From a checkpoint of a small sound classifier: depths [1, 2, 2].
Rows from block 5, named by matrix and row number. Each number is 50 + 12 x the weight over the matrix's rms, rounded and kept within 0 to 99. All counts start at 0.
# weight_hh_l0: LSTM recurrent weights (gates i, f, g, o stacked) (model.rnn.0.rnn.weight_hh_l0, 1024x256), inputs 0-85
weight_hh_l0.756:51 54 71 52 69 43 55 57 55 56 57 55 53 56 40 59 55 45 50 51 51 65 32 47 63 52 30 62 61 36 63 63 44 51 45 41 65 40 42 47 23 49 40 33 42 37 51 48 51 45 35 32 26 58 44 82 28 67 40 56 40 45 65 53 59 55 51 56 39 43 70 31 43 31 40 38 49 62 55 61 62 70 52 52 61 39
weight_hh_l0.757:46 75 41 48 32 61 62 56 35 44 48 51 58 42 47 44 63 48 53 34 40 55 34 51 59 42 45 44 55 35 52 28 48 66 38 71 52 45 37 55 74 59 37 49 42 44 37 60 53 48 43 56 60 45 48 46 65 48 66 51 50 45 60 60 36 58 53 43 55 61 64 50 39 37 54 60 56 30 40 72 46 72 59 58 49 69
weight_hh_l0.758:41 60 60 40 33 31 35 45 49 60 58 62 45 44 33 37 43 46 49 51 64 50 59 53 54 44 36 44 66 47 53 25 45 51 48 55 63 52 50 48 51 46 39 50 78 47 53 28 31 59 41 32 55 50 39 63 32 49 42 31 46 87 41 67 58 68 52 45 38 48 51 49 32 36 31 50 43 45 55 46 47 55 63 55 53 31
weight_hh_l0.759:48 73 38 41 53 48 34 31 38 43 49 55 52 75 37 67 46 41 60 39 48 57 40 71 64 49 56 59 35 63 40 62 60 62 46 61 53 64 39 63 58 40 38 52 47 58 57 65 45 73 47 27 67 73 42 45 59 61 46 36 52 47 71 56 47 36 48 51 61 59 43 54 42 49 47 42 30 54 57 45 38 44 36 42 50 47
weight_hh_l0.760:39 36 52 41 56 33 37 69 54 37 55 54 41 62 69 43 59 56 45 65 33 38 57 35 55 44 41 63 46 50 54 42 40 65 69 57 41 54 43 40 31 32 46 50 49 44 56 59 58 57 53 31 37 61 66 53 56 58 60 27 47 39 59 45 55 61 41 58 41 53 50 58 32 65 49 46 34 41 39 50 53 18 42 47 37 39
weight_hh_l0.761:55 67 56 48 44 54 64 38 40 53 50 46 54 60 45 57 50 57 38 47 51 47 50 41 54 57 52 39 68 53 41 45 46 32 54 54 62 49 56 38 56 47 49 65 61 44 48 35 36 57 36 56 70 37 39 52 69 62 57 51 55 68 61 58 41 51 41 42 50 66 63 42 47 55 50 56 58 46 39 62 53 56 55 48 08 61
weight_hh_l0.762:37 61 47 43 43 50 58 56 56 32 56 53 21 34 28 33 41 54 55 62 37 39 50 57 43 76 27 60 43 46 44 68 58 52 43 70 53 41 72 41 48 39 42 37 23 37 43 38 53 45 60 76 62 46 65 53 57 77 53 59 51 57 25 43 20 59 41 65 71 76 47 40 32 36 45 40 44 61 51 78 48 53 70 52 53 61
weight_hh_l0.763:27 42 41 53 53 63 68 49 67 42 48 60 58 52 44 33 55 43 40 60 36 57 48 56 39 53 46 56 44 56 62 61 29 63 55 34 47 35 44 58 46 39 55 47 54 71 48 56 29 57 50 47 50 54 52 47 52 66 44 80 60 22 36 57 35 48 60 38 46 56 43 62 50 25 43 28 53 61 48 56 60 37 32 61 42 84
weight_hh_l0.764:52 71 58 59 55 49 53 52 40 60 52 47 40 34 28 49 30 24 48 49 49 50 51 45 31 50 49 44 52 50 39 51 57 45 52 53 53 48 64 71 66 52 56 45 69 56 46 58 45 56 34 49 62 44 62 43 73 61 58 52 47 37 50 62 49 83 47 51 44 56 30 17 67 46 57 48 47 62 41 57 50 53 59 42 48 50
weight_hh_l0.765:49 58 48 47 40 37 57 43 66 45 71 40 49 46 41 44 52 35 36 59 59 31 44 39 52 59 50 50 41 36 42 50 41 65 55 48 32 44 55 25 37 45 44 46 43 49 56 32 48 48 45 47 33 38 54 51 75 47 31 73 44 41 31 51 46 22 43 69 46 68 36 37 69 51 49 64 56 58 53 31 43 53 35 53 26 51
weight_hh_l0.766:58 57 60 49 41 24 60 55 42 43 45 46 36 46 62 68 59 35 60 56 25 44 40 56 52 75 49 54 51 48 44 50 55 50 37 41 64 31 35 48 43 50 49 52 36 46 61 52 58 50 63 53 50 48 38 46 38 27 58 49 49 56 45 41 47 35 60 43 61 56 26 63 80 29 44 64 56 64 56 48 58 63 49 51 43 37
weight_hh_l0.767:51 69 48 59 48 65 51 63 52 54 44 59 57 48 46 32 52 47 37 43 46 40 48 64 64 67 56 47 47 42 24 35 49 52 38 32 64 49 46 49 45 50 53 44 50 44 59 37 54 43 58 50 36 60 58 41 69 58 57 60 47 48 32 51 66 38 55 48 36 40 47 44 44 31 41 54 46 41 52 42 66 73 36 28 30 56
weight_hh_l0.768:32 72 55 50 61 43 40 51 43 68 45 59 47 42 48 50 39 40 38 53 50 65 11 75 38 51 24 36 50 52 50 63 62 55 68 48 54 21 25 28 29 23 59 34 45 78 37 47 59 88 68 45 67 60 55 67 47 29 33 47 43 55 50 51 42 38 34 33 47 66 79 52 54 40 44 14 43 56 46 41 60 44 66 45 49 37
weight_hh_l0.769:61 43 54 38 33 61 57 38 56 57 62 42 56 50 62 42 37 58 39 48 47 44 64 52 52 41 60 38 59 60 43 50 61 43 42 43 49 61 61 62 35 45 65 56 56 42 57 62 54 35 59 70 32 85 43 41 63 54 45 51 51 63 63 56 49 52 68 57 60 50 40 41 49 72 65 56 56 59 31 55 60 45 71 40 39 59
weight_hh_l0.770:59 39 36 51 51 28 33 51 50 62 53 39 57 49 41 54 39 57 58 52 54 54 54 64 65 47 51 45 53 70 60 33 56 46 71 49 51 54 42 48 58 59 41 40 43 40 49 43 49 62 54 40 44 53 48 50 60 47 43 52 52 41 51 40 61 61 55 52 53 60 71 60 39 36 48 41 45 49 50 36 53 43 44 43 47 51
weight_hh_l0.771:50 33 57 18 57 26 48 49 45 69 50 48 54 32 52 51 54 59 53 54 60 63 33 46 51 68 47 67 32 52 49 49 52 64 67 40 59 39 59 56 38 45 49 37 38 23 42 59 43 48 54 34 61 53 76 56 67 47 57 46 49 51 46 69 68 53 43 49 71 36 51 41 52 44 57 60 44 79 49 49 60 52 56 74 71 44
weight_hh_l0.772:48 63 49 76 54 87 64 68 56 37 37 23 84 47 53 61 63 55 59 52 51 36 38 57 77 53 53 39 52 44 76 70 38 56 39 31 59 62 51 42 68 51 54 55 60 46 48 52 53 37 41 46 31 51 49 59 29 61 73 60 66 51 65 67 67 46 79 63 59 40 53 89 38 40 62 55 33 54 58 50 31 53 47 71 48 53
weight_hh_l0.773:56 37 44 25 27 37 59 76 57 45 48 43 54 45 74 46 65 55 63 52 60 21 40 64 51 69 56 62 68 62 81 44 33 58 66 38 36 51 67 35 68 69 46 73 53 61 56 51 54 40 39 49 50 64 42 26 32 70 41 53 40 48 58 41 21 47 52 32 65 66 50 54 59 52 49 61 38 57 41 60 50 48 53 40 52 55
weight_hh_l0.774:27 48 54 40 50 49 54 51 33 44 59 47 62 36 59 50 40 48 45 62 65 42 43 43 52 64 46 48 68 70 35 54 25 62 44 61 51 61 47 43 41 55 66 50 53 44 38 33 64 31 55 32 31 61 71 63 38 55 58 62 45 26 57 40 61 49 55 50 41 56 43 56 75 46 57 48 37 53 60 42 46 30 50 49 50 15
weight_hh_l0.775:48 47 40 53 57 58 48 17 40 34 48 42 52 53 67 70 39 54 54 63 56 53 69 54 38 59 41 52 48 73 32 39 62 26 58 48 53 50 41 42 77 44 55 71 54 61 57 56 44 53 37 23 54 46 45 44 64 51 44 55 54 62 49 59 40 36 52 37 59 66 57 42 43 44 40 55 49 29 47 53 64 26 46 45 51 49
weight_hh_l0.776:42 37 55 46 70 66 49 47 47 39 38 59 47 53 49 43 38 40 60 58 45 70 51 50 47 54 35 36 53 41 36 75 58 57 56 39 56 47 36 46 52 59 50 50 34 51 29 46 61 39 53 48 40 43 47 45 39 53 59 57 64 25 38 60 43 69 61 47 58 64 38 64 46 49 41 17 56 45 39 44 58 45 47 50 51 44
weight_hh_l0.777:44 62 54 54 57 53 65 30 55 52 58 44 48 25 50 67 51 50 68 46 38 71 34 56 63 47 44 42 55 52 51 59 69 45 50 30 37 63 59 54 53 55 70 49 43 48 53 33 42 34 55 68 55 37 49 32 51 45 30 34 49 65 58 54 57 79 52 48 51 45 60 60 81 49 42 57 59 55 58 58 57 41 55 57 49 63
weight_hh_l0.778:53 66 52 58 63 63 41 49 42 54 60 57 64 77 52 42 55 50 54 50 47 45 57 36 63 62 32 48 66 66 73 40 36 41 55 64 54 46 53 52 53 47 52 60 47 53 42 48 49 48 30 73 50 67 49 59 57 42 42 34 49 47 40 54 52 54 68 73 34 34 39 55 62 49 59 60 51 49 53 54 59 54 51 59 29 51
weight_hh_l0.779:47 50 64 50 58 56 49 51 69 65 46 51 59 48 74 53 55 45 63 56 43 60 52 79 56 42 32 53 38 48 66 45 53 44 41 51 49 34 36 42 61 61 61 49 26 50 43 39 56 65 46 61 54 59 74 71 67 46 57 39 52 44 64 55 61 49 56 22 58 37 39 58 69 48 62 51 60 47 45 49 62 47 50 42 42 35
weight_hh_l0.780:58 50 53 46 61 48 59 44 47 50 58 42 61 48 51 58 50 44 38 62 44 66 62 53 52 51 64 40 52 53 55 44 51 37 54 76 71 70 56 55 39 40 63 45 45 51 63 61 62 60 33 78 34 22 55 52 30 39 58 55 53 41 59 51 54 55 49 66 44 39 71 43 49 51 55 58 76 42 63 47 51 85 52 34 23 58
weight_hh_l0.781:64 57 64 46 54 40 42 50 42 65 60 33 49 22 27 59 56 51 38 59 29 60 50 55 50 48 68 52 69 58 56 44 33 69 53 52 47 43 60 49 38 49 57 53 35 53 57 55 46 69 77 46 53 52 58 59 32 27 64 64 39 33 32 27 47 29 61 54 77 20 57 32 40 47 50 51 54 30 50 59 51 66 47 43 41 79
weight_hh_l0.782:46 32 61 66 49 32 58 56 56 60 46 61 55 49 46 33 55 39 69 58 45 40 55 44 45 49 51 65 43 54 52 49 65 71 53 41 48 45 37 56 48 55 45 54 26 65 49 57 50 59 51 46 44 56 52 49 40 53 55 57 47 45 53 47 61 57 33 40 34 57 33 59 45 38 65 54 46 49 29 56 60 31 52 26 46 51
weight_hh_l0.783:38 46 47 37 56 49 45 50 56 54 55 55 46 54 39 60 61 33 67 49 40 42 36 47 55 33 53 55 62 44 48 26 64 52 52 64 64 35 75 59 52 49 50 36 55 53 43 61 50 58 54 37 58 42 49 50 71 51 26 27 47 29 50 73 45 37 67 47 71 46 33 52 45 64 43 50 45 68 46 79 41 57 47 48 33 54
weight_hh_l0.784:67 54 43 63 53 47 43 50 60 61 38 42 57 63 46 37 22 41 46 70 63 46 42 35 48 52 77 49 45 52 33 59 53 32 38 40 48 59 52 43 59 50 31 51 31 59 60 57 26 32 60 55 43 80 51 31 40 60 37 61 25 28 42 53 74 48 44 43 55 61 58 77 21 33 51 41 38 76 67 73 55 61 52 56 31 89
weight_hh_l0.785:57 28 41 40 63 54 44 45 65 52 55 46 49 38 39 62 51 28 50 41 45 28 49 45 57 48 46 45 50 78 39 44 46 56 63 52 50 57 62 66 82 36 51 48 51 62 47 25 35 43 51 53 41 55 55 63 62 47 34 29 42 54 40 58 57 70 63 41 42 56 60 40 70 43 58 48 54 57 61 34 50 52 38 51 63 51
weight_hh_l0.786:40 34 46 41 48 53 42 52 37 54 50 47 38 58 46 83 43 33 33 56 55 59 59 39 57 42 44 39 52 49 54 44 49 58 60 49 41 45 56 51 39 63 56 54 30 39 58 36 60 38 51 48 48 42 52 49 46 50 46 66 53 64 59 36 59 65 44 36 39 62 50 23 76 51 59 51 40 53 51 54 60 53 48 35 51 47
weight_hh_l0.787:37 63 52 41 60 44 49 68 62 38 47 38 47 46 38 75 57 38 35 58 42 73 64 58 47 64 44 29 36 56 62 49 58 61 60 67 58 41 43 56 49 30 55 29 53 41 57 50 72 58 50 60 48 39 55 68 49 64 33 54 44 61 49 69 84 63 49 52 53 62 33 46 40 40 55 58 31 64 48 60 36 48 55 54 70 56
weight_hh_l0.788:45 46 42 35 47 64 57 53 65 50 38 49 51 34 56 61 40 47 54 53 94 62 43 54 44 54 49 39 54 59 62 55 38 46 51 38 46 46 65 54 49 37 54 52 43 57 62 40 36 76 73 73 43 58 51 48 64 47 45 48 57 49 55 69 54 51 40 51 39 43 34 41 31 77 36 62 66 38 55 40 58 49 59 51 45 67
weight_hh_l0.789:51 49 55 24 45 32 32 51 58 52 45 59 40 34 55 64 61 58 60 64 63 05 54 57 34 37 60 45 55 53 69 51 52 53 54 48 55 48 18 40 45 54 59 35 44 48 41 39 56 53 57 46 46 48 54 32 23 47 56 35 36 63 69 51 45 50 49 51 53 41 64 31 42 40 59 53 40 54 61 43 38 43 56 48 51 37
weight_hh_l0.790:00 48 51 53 36 47 51 28 52 51 66 70 50 60 56 06 24 54 49 37 41 61 05 56 66 46 49 41 62 61 30 32 44 47 50 60 46 56 28 70 52 55 64 67 03 39 54 59 69 63 51 49 54 80 34 32 49 33 62 56 57 39 61 58 53 30 45 43 57 52 55 63 66 61 26 69 47 48 83 46 17 69 44 53 56 44
weight_hh_l0.791:48 53 52 45 35 72 40 41 53 71 50 44 48 40 39 67 46 63 59 58 44 61 47 55 43 54 69 44 43 46 49 63 57 25 44 50 42 56 39 39 30 21 46 40 39 39 57 34 37 57 50 49 45 40 48 47 58 56 55 41 57 36 63 47 49 70 52 33 61 42 51 43 61 53 38 42 48 52 40 61 50 24 50 45 50 53
weight_hh_l0.792:42 58 56 48 47 44 38 56 50 69 47 47 43 52 55 53 54 36 53 56 48 49 50 65 57 46 38 41 41 51 61 36 44 44 52 53 60 51 51 51 34 31 53 48 38 37 46 57 53 46 49 42 46 58 41 41 36 52 52 48 50 44 50 55 45 47 53 42 36 64 36 43 50 59 56 45 50 56 48 50 56 53 55 56 48 42
weight_hh_l0.793:50 47 58 49 48 44 48 34 30 70 48 37 53 45 59 53 45 61 46 53 38 41 69 38 45 78 66 50 52 56 24 31 40 45 54 57 56 36 54 57 48 39 53 58 71 62 50 38 60 51 52 51 56 44 48 44 38 58 54 47 36 46 52 45 47 49 56 71 49 58 41 36 52 52 43 28 56 48 57 42 55 68 40 39 57 52
weight_hh_l0.794:57 46 66 58 68 57 43 25 45 65 31 51 62 51 48 44 41 56 50 47 56 55 42 66 48 62 28 54 61 32 26 53 49 42 75 56 71 56 43 33 61 55 59 50 52 56 66 58 41 28 45 21 52 42 40 36 60 44 52 39 45 69 57 42 40 43 37 46 58 34 64 45 56 49 33 53 37 63 60 68 56 55 47 70 47 57
weight_hh_l0.795:30 46 49 38 42 47 39 52 54 45 59 48 49 54 51 45 57 53 65 48 48 55 50 53 44 42 57 39 20 60 55 69 51 48 36 64 59 47 31 49 41 60 68 64 55 51 52 41 61 66 54 50 40 50 59 40 52 55 50 56 38 41 62 32 51 69 46 52 61 52 61 65 49 57 60 41 39 33 38 45 45 54 50 52 44 48
weight_hh_l0.796:42 66 33 53 58 53 41 47 40 50 73 40 64 59 37 58 44 31 59 65 61 70 56 42 52 53 39 57 60 66 69 60 63 41 51 42 30 37 49 65 61 57 60 31 58 68 36 38 32 42 57 64 48 68 51 50 41 53 54 47 52 54 48 50 59 14 43 53 35 77 54 46 33 25 41 45 47 59 18 53 51 63 49 64 30 53
weight_hh_l0.797:29 39 48 51 46 55 63 41 50 50 59 31 53 57 47 46 59 31 40 45 44 54 72 54 47 31 46 58 49 75 42 44 47 54 61 61 70 42 43 70 37 46 42 60 44 59 45 54 47 72 45 76 50 64 67 51 62 48 48 47 36 57 35 61 39 49 59 41 65 71 42 43 61 50 55 63 52 41 59 55 43 54 51 43 60 56
weight_hh_l0.798:60 71 55 29 68 28 58 53 40 20 82 46 44 30 77 63 69 50 61 53 61 33 39 41 53 62 24 64 73 17 34 67 33 36 88 42 49 50 42 60 61 47 39 52 57 52 53 30 49 57 53 20 33 40 27 58 47 43 52 46 63 35 76 48 55 60 53 61 54 36 51 53 51 44 66 63 43 65 55 63 48 43 49 50 55 29
weight_hh_l0.799:52 94 51 11 35 51 33 34 48 56 65 23 63 43 50 36 46 58 60 62 30 52 54 20 53 49 74 42 61 85 40 65 47 53 59 15 48 65 59 47 99 52 59 21 64 61 55 41 69 33 43 54 50 45 10 42 51 38 52 73 64 57 40 44 51 45 54 36 58 40 54 54 25 77 51 59 54 76 74 49 59 45 42 44 48 68
weight_hh_l0.800:48 38 55 64 46 54 48 59 50 51 57 49 38 72 64 46 55 30 54 44 45 69 53 48 61 44 72 60 55 69 52 63 63 35 50 46 49 47 50 59 39 43 47 53 53 59 52 65 40 27 47 44 37 43 28 60 50 52 48 48 58 37 63 52 54 68 50 48 60 58 65 73 47 52 62 41 47 67 54 51 51 43 49 69 36 37
weight_hh_l0.801:59 32 41 47 63 46 47 51 52 37 45 59 47 53 56 34 52 44 54 36 36 59 61 65 47 59 57 59 36 43 48 35 58 42 55 45 45 45 67 52 41 41 34 69 32 40 33 59 38 51 51 36 58 56 42 43 73 49 73 47 44 41 59 57 82 41 55 68 49 63 60 55 52 48 39 44 45 59 53 41 43 48 66 56 44 57
weight_hh_l0.802:57 46 63 35 59 48 55 56 54 65 53 36 33 44 64 43 56 45 54 40 44 63 38 36 47 64 37 60 59 50 62 68 60 49 53 48 51 53 59 48 48 55 37 48 38 58 51 54 46 40 49 65 55 42 53 44 57 41 50 52 62 40 31 52 34 56 34 52 39 51 64 52 45 61 51 49 51 62 42 57 57 48 42 48 48 36
weight_hh_l0.803:58 82 51 68 26 57 19 79 22 06 29 72 69 59 41 34 61 55 36 52 34 69 64 62 41 56 44 22 55 66 43 51 57 69 65 21 49 41 52 65 32 61 38 53 33 36 71 43 51 69 53 73 63 63 42 50 49 42 21 54 29 50 22 60 28 30 61 57 50 35 62 68 36 42 51 64 55 47 35 69 41 40 32 62 40 29
weight_hh_l0.804:79 57 41 42 63 46 72 63 63 45 51 41 71 29 66 55 51 55 58 48 51 62 51 38 53 53 54 39 61 46 53 74 50 55 45 54 48 47 62 41 48 46 44 37 67 43 45 52 27 51 44 43 53 57 43 40 55 63 40 68 50 41 23 73 51 41 48 52 46 47 48 59 59 36 32 42 57 39 48 72 36 46 49 56 29 48
weight_hh_l0.805:54 39 40 45 49 46 57 51 48 52 61 37 42 31 48 45 40 60 42 47 61 57 50 44 60 57 40 47 46 63 53 58 47 46 47 48 63 33 45 44 56 36 33 54 48 52 47 63 28 50 39 43 42 60 53 47 37 36 55 55 62 65 59 56 56 49 55 38 47 37 47 30 52 60 54 72 46 55 74 40 42 59 54 36 63 65
weight_hh_l0.806:71 54 35 37 46 56 57 58 27 26 34 46 41 69 59 54 34 35 47 36 57 52 36 38 47 57 63 34 51 56 38 41 48 39 41 58 69 60 54 32 63 56 22 63 42 40 51 55 57 45 62 58 71 42 59 59 62 65 64 70 32 57 48 57 39 45 53 40 00 52 59 56 36 57 50 41 63 56 54 37 45 66 43 36 45 35
weight_hh_l0.807:59 37 54 58 39 26 52 52 47 48 56 35 81 66 59 24 60 62 48 50 68 62 44 40 34 40 57 47 58 39 32 40 51 57 67 40 34 66 39 25 71 50 40 73 42 57 49 41 39 39 47 52 67 57 48 22 60 48 45 53 56 52 34 31 50 47 54 45 40 67 43 61 54 61 47 48 58 50 66 53 56 50 49 44 42 29
weight_hh_l0.808:45 62 73 76 48 60 41 46 52 47 48 60 47 69 61 51 45 49 48 33 47 78 22 28 57 46 59 38 38 41 68 51 20 26 55 61 44 49 57 34 75 66 48 51 30 38 51 42 53 48 46 60 39 42 47 53 68 49 51 44 58 38 57 44 53 31 45 35 64 35 37 41 70 52 55 52 36 69 46 52 59 58 59 45 49 40
weight_hh_l0.809:45 30 33 67 63 41 65 53 75 50 48 55 43 51 32 30 53 55 57 27 68 57 54 51 40 51 47 53 33 60 70 46 53 45 56 50 32 35 48 65 63 53 55 42 48 43 63 68 44 45 40 73 40 28 55 58 40 60 27 36 55 56 60 52 54 69 47 41 43 54 58 45 46 40 34 50 48 53 47 42 47 50 58 33 50 37
weight_hh_l0.810:50 45 52 61 61 56 55 47 67 45 50 29 43 56 46 62 37 49 43 68 49 65 50 59 47 38 56 36 37 53 40 35 50 50 52 34 56 51 49 44 50 37 45 52 48 40 60 53 56 51 47 65 39 35 58 50 37 35 41 37 55 48 49 50 50 44 62 51 47 61 55 35 48 27 45 45 50 39 58 53 41 38 47 51 39 40
weight_hh_l0.811:62 63 49 44 35 41 52 40 40 65 55 50 55 38 52 37 62 45 51 67 59 53 51 50 42 57 54 40 47 47 53 42 59 49 37 63 56 53 54 40 59 44 60 86 57 32 54 60 44 49 53 21 51 66 32 69 61 48 72 84 53 46 43 37 50 64 60 58 72 32 45 61 44 64 54 38 43 47 53 49 53 35 68 47 46 48
weight_hh_l0.812:23 72 34 57 71 35 52 32 51 38 50 47 40 63 45 39 47 65 49 35 43 34 59 50 48 62 50 47 25 35 31 56 38 63 46 47 50 43 48 46 46 51 61 60 28 40 53 36 49 52 57 32 43 52 39 72 43 68 20 67 56 36 37 28 70 57 61 38 45 25 32 40 70 48 51 36 34 60 41 58 50 58 59 33 66 47
weight_hh_l0.813:44 47 53 46 41 62 45 36 56 53 51 66 57 30 52 56 52 45 45 21 47 48 63 55 51 49 49 48 48 49 45 46 57 55 53 52 52 36 45 54 52 48 54 43 62 42 48 52 51 56 48 51 34 50 67 63 51 58 39 56 50 47 38 58 61 51 36 62 68 27 50 55 57 50 57 56 38 44 55 54 56 60 52 58 35 53
weight_hh_l0.814:44 67 57 55 55 50 59 37 52 41 53 42 50 64 59 36 64 53 42 30 58 52 50 33 48 55 50 59 54 62 50 39 63 44 55 36 65 57 45 64 54 41 50 46 55 70 38 54 52 47 29 49 44 51 32 56 36 43 57 45 53 55 48 59 50 69 38 53 34 44 49 53 41 49 33 51 33 42 45 41 38 46 51 46 36 58
weight_hh_l0.815:39 47 64 37 54 51 59 59 39 61 51 52 34 50 34 31 45 77 46 67 38 49 49 40 59 40 53 34 67 40 40 66 38 48 51 82 48 36 67 48 65 31 33 29 49 43 37 99 55 58 63 63 40 49 47 56 45 62 39 40 47 38 64 63 79 54 49 65 74 50 35 45 46 39 55 93 38 70 68 64 40 72 60 54 27 41
weight_hh_l0.816:62 61 46 63 56 44 38 45 55 64 52 51 60 13 51 56 24 40 52 42 68 68 36 53 37 49 52 55 65 46 40 65 49 38 63 58 52 70 31 55 44 51 75 56 52 56 42 41 53 59 41 34 63 73 32 32 34 65 53 54 54 45 47 42 68 51 64 43 56 61 55 57 33 77 45 44 50 52 47 57 60 33 83 63 19 54
weight_hh_l0.817:26 48 46 27 38 44 40 52 70 52 54 55 60 40 43 88 39 29 38 46 53 34 47 39 57 54 58 53 33 45 43 52 47 60 36 43 59 43 37 54 37 56 34 51 52 61 44 47 49 30 48 62 50 48 23 59 52 44 35 39 40 52 33 56 49 52 54 51 51 50 55 43 53 45 54 37 40 52 53 48 54 69 46 31 40 47
weight_hh_l0.818:55 42 49 41 43 55 53 37 34 47 57 55 46 65 52 43 50 36 47 63 46 46 55 58 49 49 44 72 36 48 52 54 54 46 47 46 52 54 64 47 69 51 53 46 59 43 48 56 53 56 40 39 40 44 35 50 54 37 46 66 45 47 54 53 54 61 49 54 44 47 60 37 51 39 40 60 49 48 50 46 57 41 54 46 59 54
weight_hh_l0.819:70 40 33 60 79 24 75 53 62 75 54 60 51 72 33 59 33 44 39 44 52 48 52 64 53 46 49 51 67 61 74 68 44 51 43 58 45 24 43 65 32 36 49 57 53 44 40 25 43 54 53 68 65 45 48 51 48 38 31 26 44 42 13 39 49 50 59 50 76 40 63 61 51 26 74 41 56 46 64 58 47 45 49 41 29 56
weight_hh_l0.820:48 49 52 65 42 57 44 50 50 54 40 40 59 47 41 44 54 67 48 60 63 67 40 39 46 33 48 45 55 56 33 45 41 51 47 53 57 48 46 44 58 36 33 43 37 43 68 40 69 53 57 46 36 56 51 50 41 48 68 37 54 49 60 44 57 37 42 57 35 45 77 42 64 42 59 36 53 46 68 39 38 55 50 76 52 40
weight_hh_l0.821:61 53 49 32 60 47 57 37 38 40 57 41 41 71 48 57 58 75 51 61 48 44 53 67 47 60 61 49 15 54 51 50 53 56 45 29 43 54 84 51 49 47 45 75 46 60 50 09 50 53 38 69 18 56 50 38 39 53 46 51 60 42 53 43 42 40 47 44 71 66 59 47 51 55 47 51 69 40 22 55 74 51 48 53 57 68
weight_hh_l0.822:67 52 51 46 54 59 51 51 59 64 45 53 33 42 37 75 66 52 56 46 56 48 48 53 36 57 49 51 39 54 66 57 57 46 47 39 57 46 84 51 54 61 44 48 45 39 41 42 51 51 69 68 54 65 49 56 31 43 53 56 44 50 52 48 49 32 64 55 36 49 43 55 70 62 52 38 55 38 47 48 54 45 61 34 38 38
weight_hh_l0.823:47 37 46 42 41 58 52 38 50 55 41 38 43 44 48 34 30 24 60 53 30 52 63 46 35 53 38 49 45 56 59 53 45 50 40 53 51 45 50 36 65 37 36 37 28 43 53 46 50 60 49 36 55 52 55 79 34 56 50 49 56 58 59 62 64 74 44 50 39 46 51 60 45 41 50 57 49 48 46 41 57 61 41 47 49 62
weight_hh_l0.824:61 61 38 60 46 57 57 50 40 39 38 65 50 72 44 64 57 80 52 49 44 41 54 48 45 65 38 36 64 67 40 45 56 61 49 41 43 50 36 42 43 46 29 56 38 48 43 31 67 52 24 32 74 45 30 63 52 50 52 34 55 72 50 49 68 35 58 33 52 46 57 43 54 33 51 50 36 60 31 51 47 48 60 67 49 47
weight_hh_l0.825:50 51 61 38 62 54 56 41 37 45 59 40 53 47 42 50 50 59 43 58 52 55 66 51 52 47 53 48 57 50 53 38 46 42 58 48 51 55 63 54 56 57 47 34 67 55 55 53 52 45 40 58 60 56 49 42 45 49 58 29 41 55 45 51 37 44 42 43 80 50 64 34 45 49 56 34 46 61 60 53 37 57 50 56 50 32
weight_hh_l0.826:46 64 57 43 38 65 59 36 53 47 45 53 47 44 46 44 28 58 54 39 62 62 37 36 56 48 43 56 36 52 45 40 42 53 59 47 65 64 56 70 46 54 45 40 29 67 45 45 51 28 44 55 43 64 37 39 62 45 64 46 36 24 50 62 44 56 58 75 48 32 47 58 58 56 42 38 64 43 41 39 54 36 50 43 53 46
weight_hh_l0.827:69 58 50 30 52 43 51 49 53 71 42 47 54 64 53 57 33 47 59 33 37 54 32 62 44 39 49 38 35 58 30 42 48 41 50 31 50 42 24 40 58 55 37 30 47 55 68 39 58 32 49 57 54 47 46 61 30 57 41 55 46 37 22 49 40 62 49 49 66 70 57 36 58 28 51 60 41 36 45 55 46 51 41 67 33 51
weight_hh_l0.828:64 65 51 49 44 61 56 42 67 43 53 55 58 39 42 49 35 55 31 38 55 67 59 49 68 45 36 40 63 48 59 48 48 56 63 56 52 56 52 50 52 52 60 51 38 50 64 50 51 51 54 60 50 44 62 45 57 56 56 47 48 47 52 48 53 72 50 52 42 34 51 55 53 39 51 65 50 62 36 49 53 59 61 50 56 48
weight_hh_l0.829:51 69 46 39 49 52 40 47 50 70 45 46 70 73 57 74 55 50 60 56 81 46 49 51 57 36 59 56 56 62 63 81 48 57 36 32 53 61 51 45 35 46 30 47 32 58 62 39 43 47 21 33 50 52 28 35 51 39 41 64 41 71 53 68 14 43 38 42 56 41 57 65 43 56 43 38 50 53 60 51 62 40 49 47 64 55
weight_hh_l0.830:33 76 30 70 48 15 39 49 64 38 46 65 59 57 37 39 48 45 50 57 50 56 53 77 33 54 55 58 56 27 43 54 46 47 57 58 76 65 59 47 69 56 55 66 64 52 69 53 36 79 49 34 66 59 54 57 20 54 55 49 45 21 62 67 52 56 40 41 54 65 59 53 42 28 24 59 85 50 64 47 55 41 63 50 54 40
weight_hh_l0.831:57 46 47 57 50 32 46 52 44 47 37 53 46 48 48 49 56 48 61 49 45 51 60 58 59 46 46 45 70 50 61 50 52 57 43 49 50 58 72 42 53 56 55 44 45 49 52 57 54 50 69 52 54 61 46 60 49 39 46 32 40 47 32 76 57 57 51 60 40 51 61 55 47 40 41 85 52 58 52 54 57 64 38 52 51 38
weight_hh_l0.832:52 68 55 70 48 57 60 58 43 62 58 16 41 28 48 51 27 35 44 35 45 53 42 33 48 59 44 47 45 61 49 36 53 50 39 68 41 47 67 57 73 45 46 51 56 55 48 56 51 52 58 31 44 68 48 64 31 55 45 48 63 33 34 50 64 41 55 62 46 65 40 41 55 53 53 62 56 53 61 68 44 41 55 64 38 65
weight_hh_l0.833:54 43 62 46 32 58 44 72 34 64 82 46 45 59 44 67 60 40 37 55 57 66 76 52 65 50 64 44 49 59 77 53 32 47 49 68 70 32 64 53 50 37 44 62 70 63 38 55 53 43 57 35 51 48 68 39 43 49 33 63 66 51 39 57 42 41 43 64 46 53 75 55 45 29 64 52 60 37 49 50 48 57 59 51 21 59
weight_hh_l0.834:49 41 50 53 47 34 47 63 45 62 48 47 55 45 77 52 51 59 47 46 46 38 52 48 52 30 51 49 70 68 65 26 47 60 44 41 44 54 58 58 49 55 40 60 54 52 41 45 52 46 54 32 61 51 66 40 54 52 50 40 44 56 51 44 56 58 48 59 52 52 59 41 42 56 41 68 60 40 58 56 32 51 59 59 40 64
weight_hh_l0.835:56 72 49 52 54 36 39 51 57 30 53 64 47 42 43 49 62 53 52 50 41 42 51 58 49 43 58 57 35 54 56 62 52 59 60 52 42 52 47 32 55 55 57 69 59 57 56 65 51 63 37 65 61 40 45 51 58 46 54 48 66 44 32 51 43 23 50 59 54 48 69 46 60 48 65 57 53 58 47 42 56 50 41 42 47 52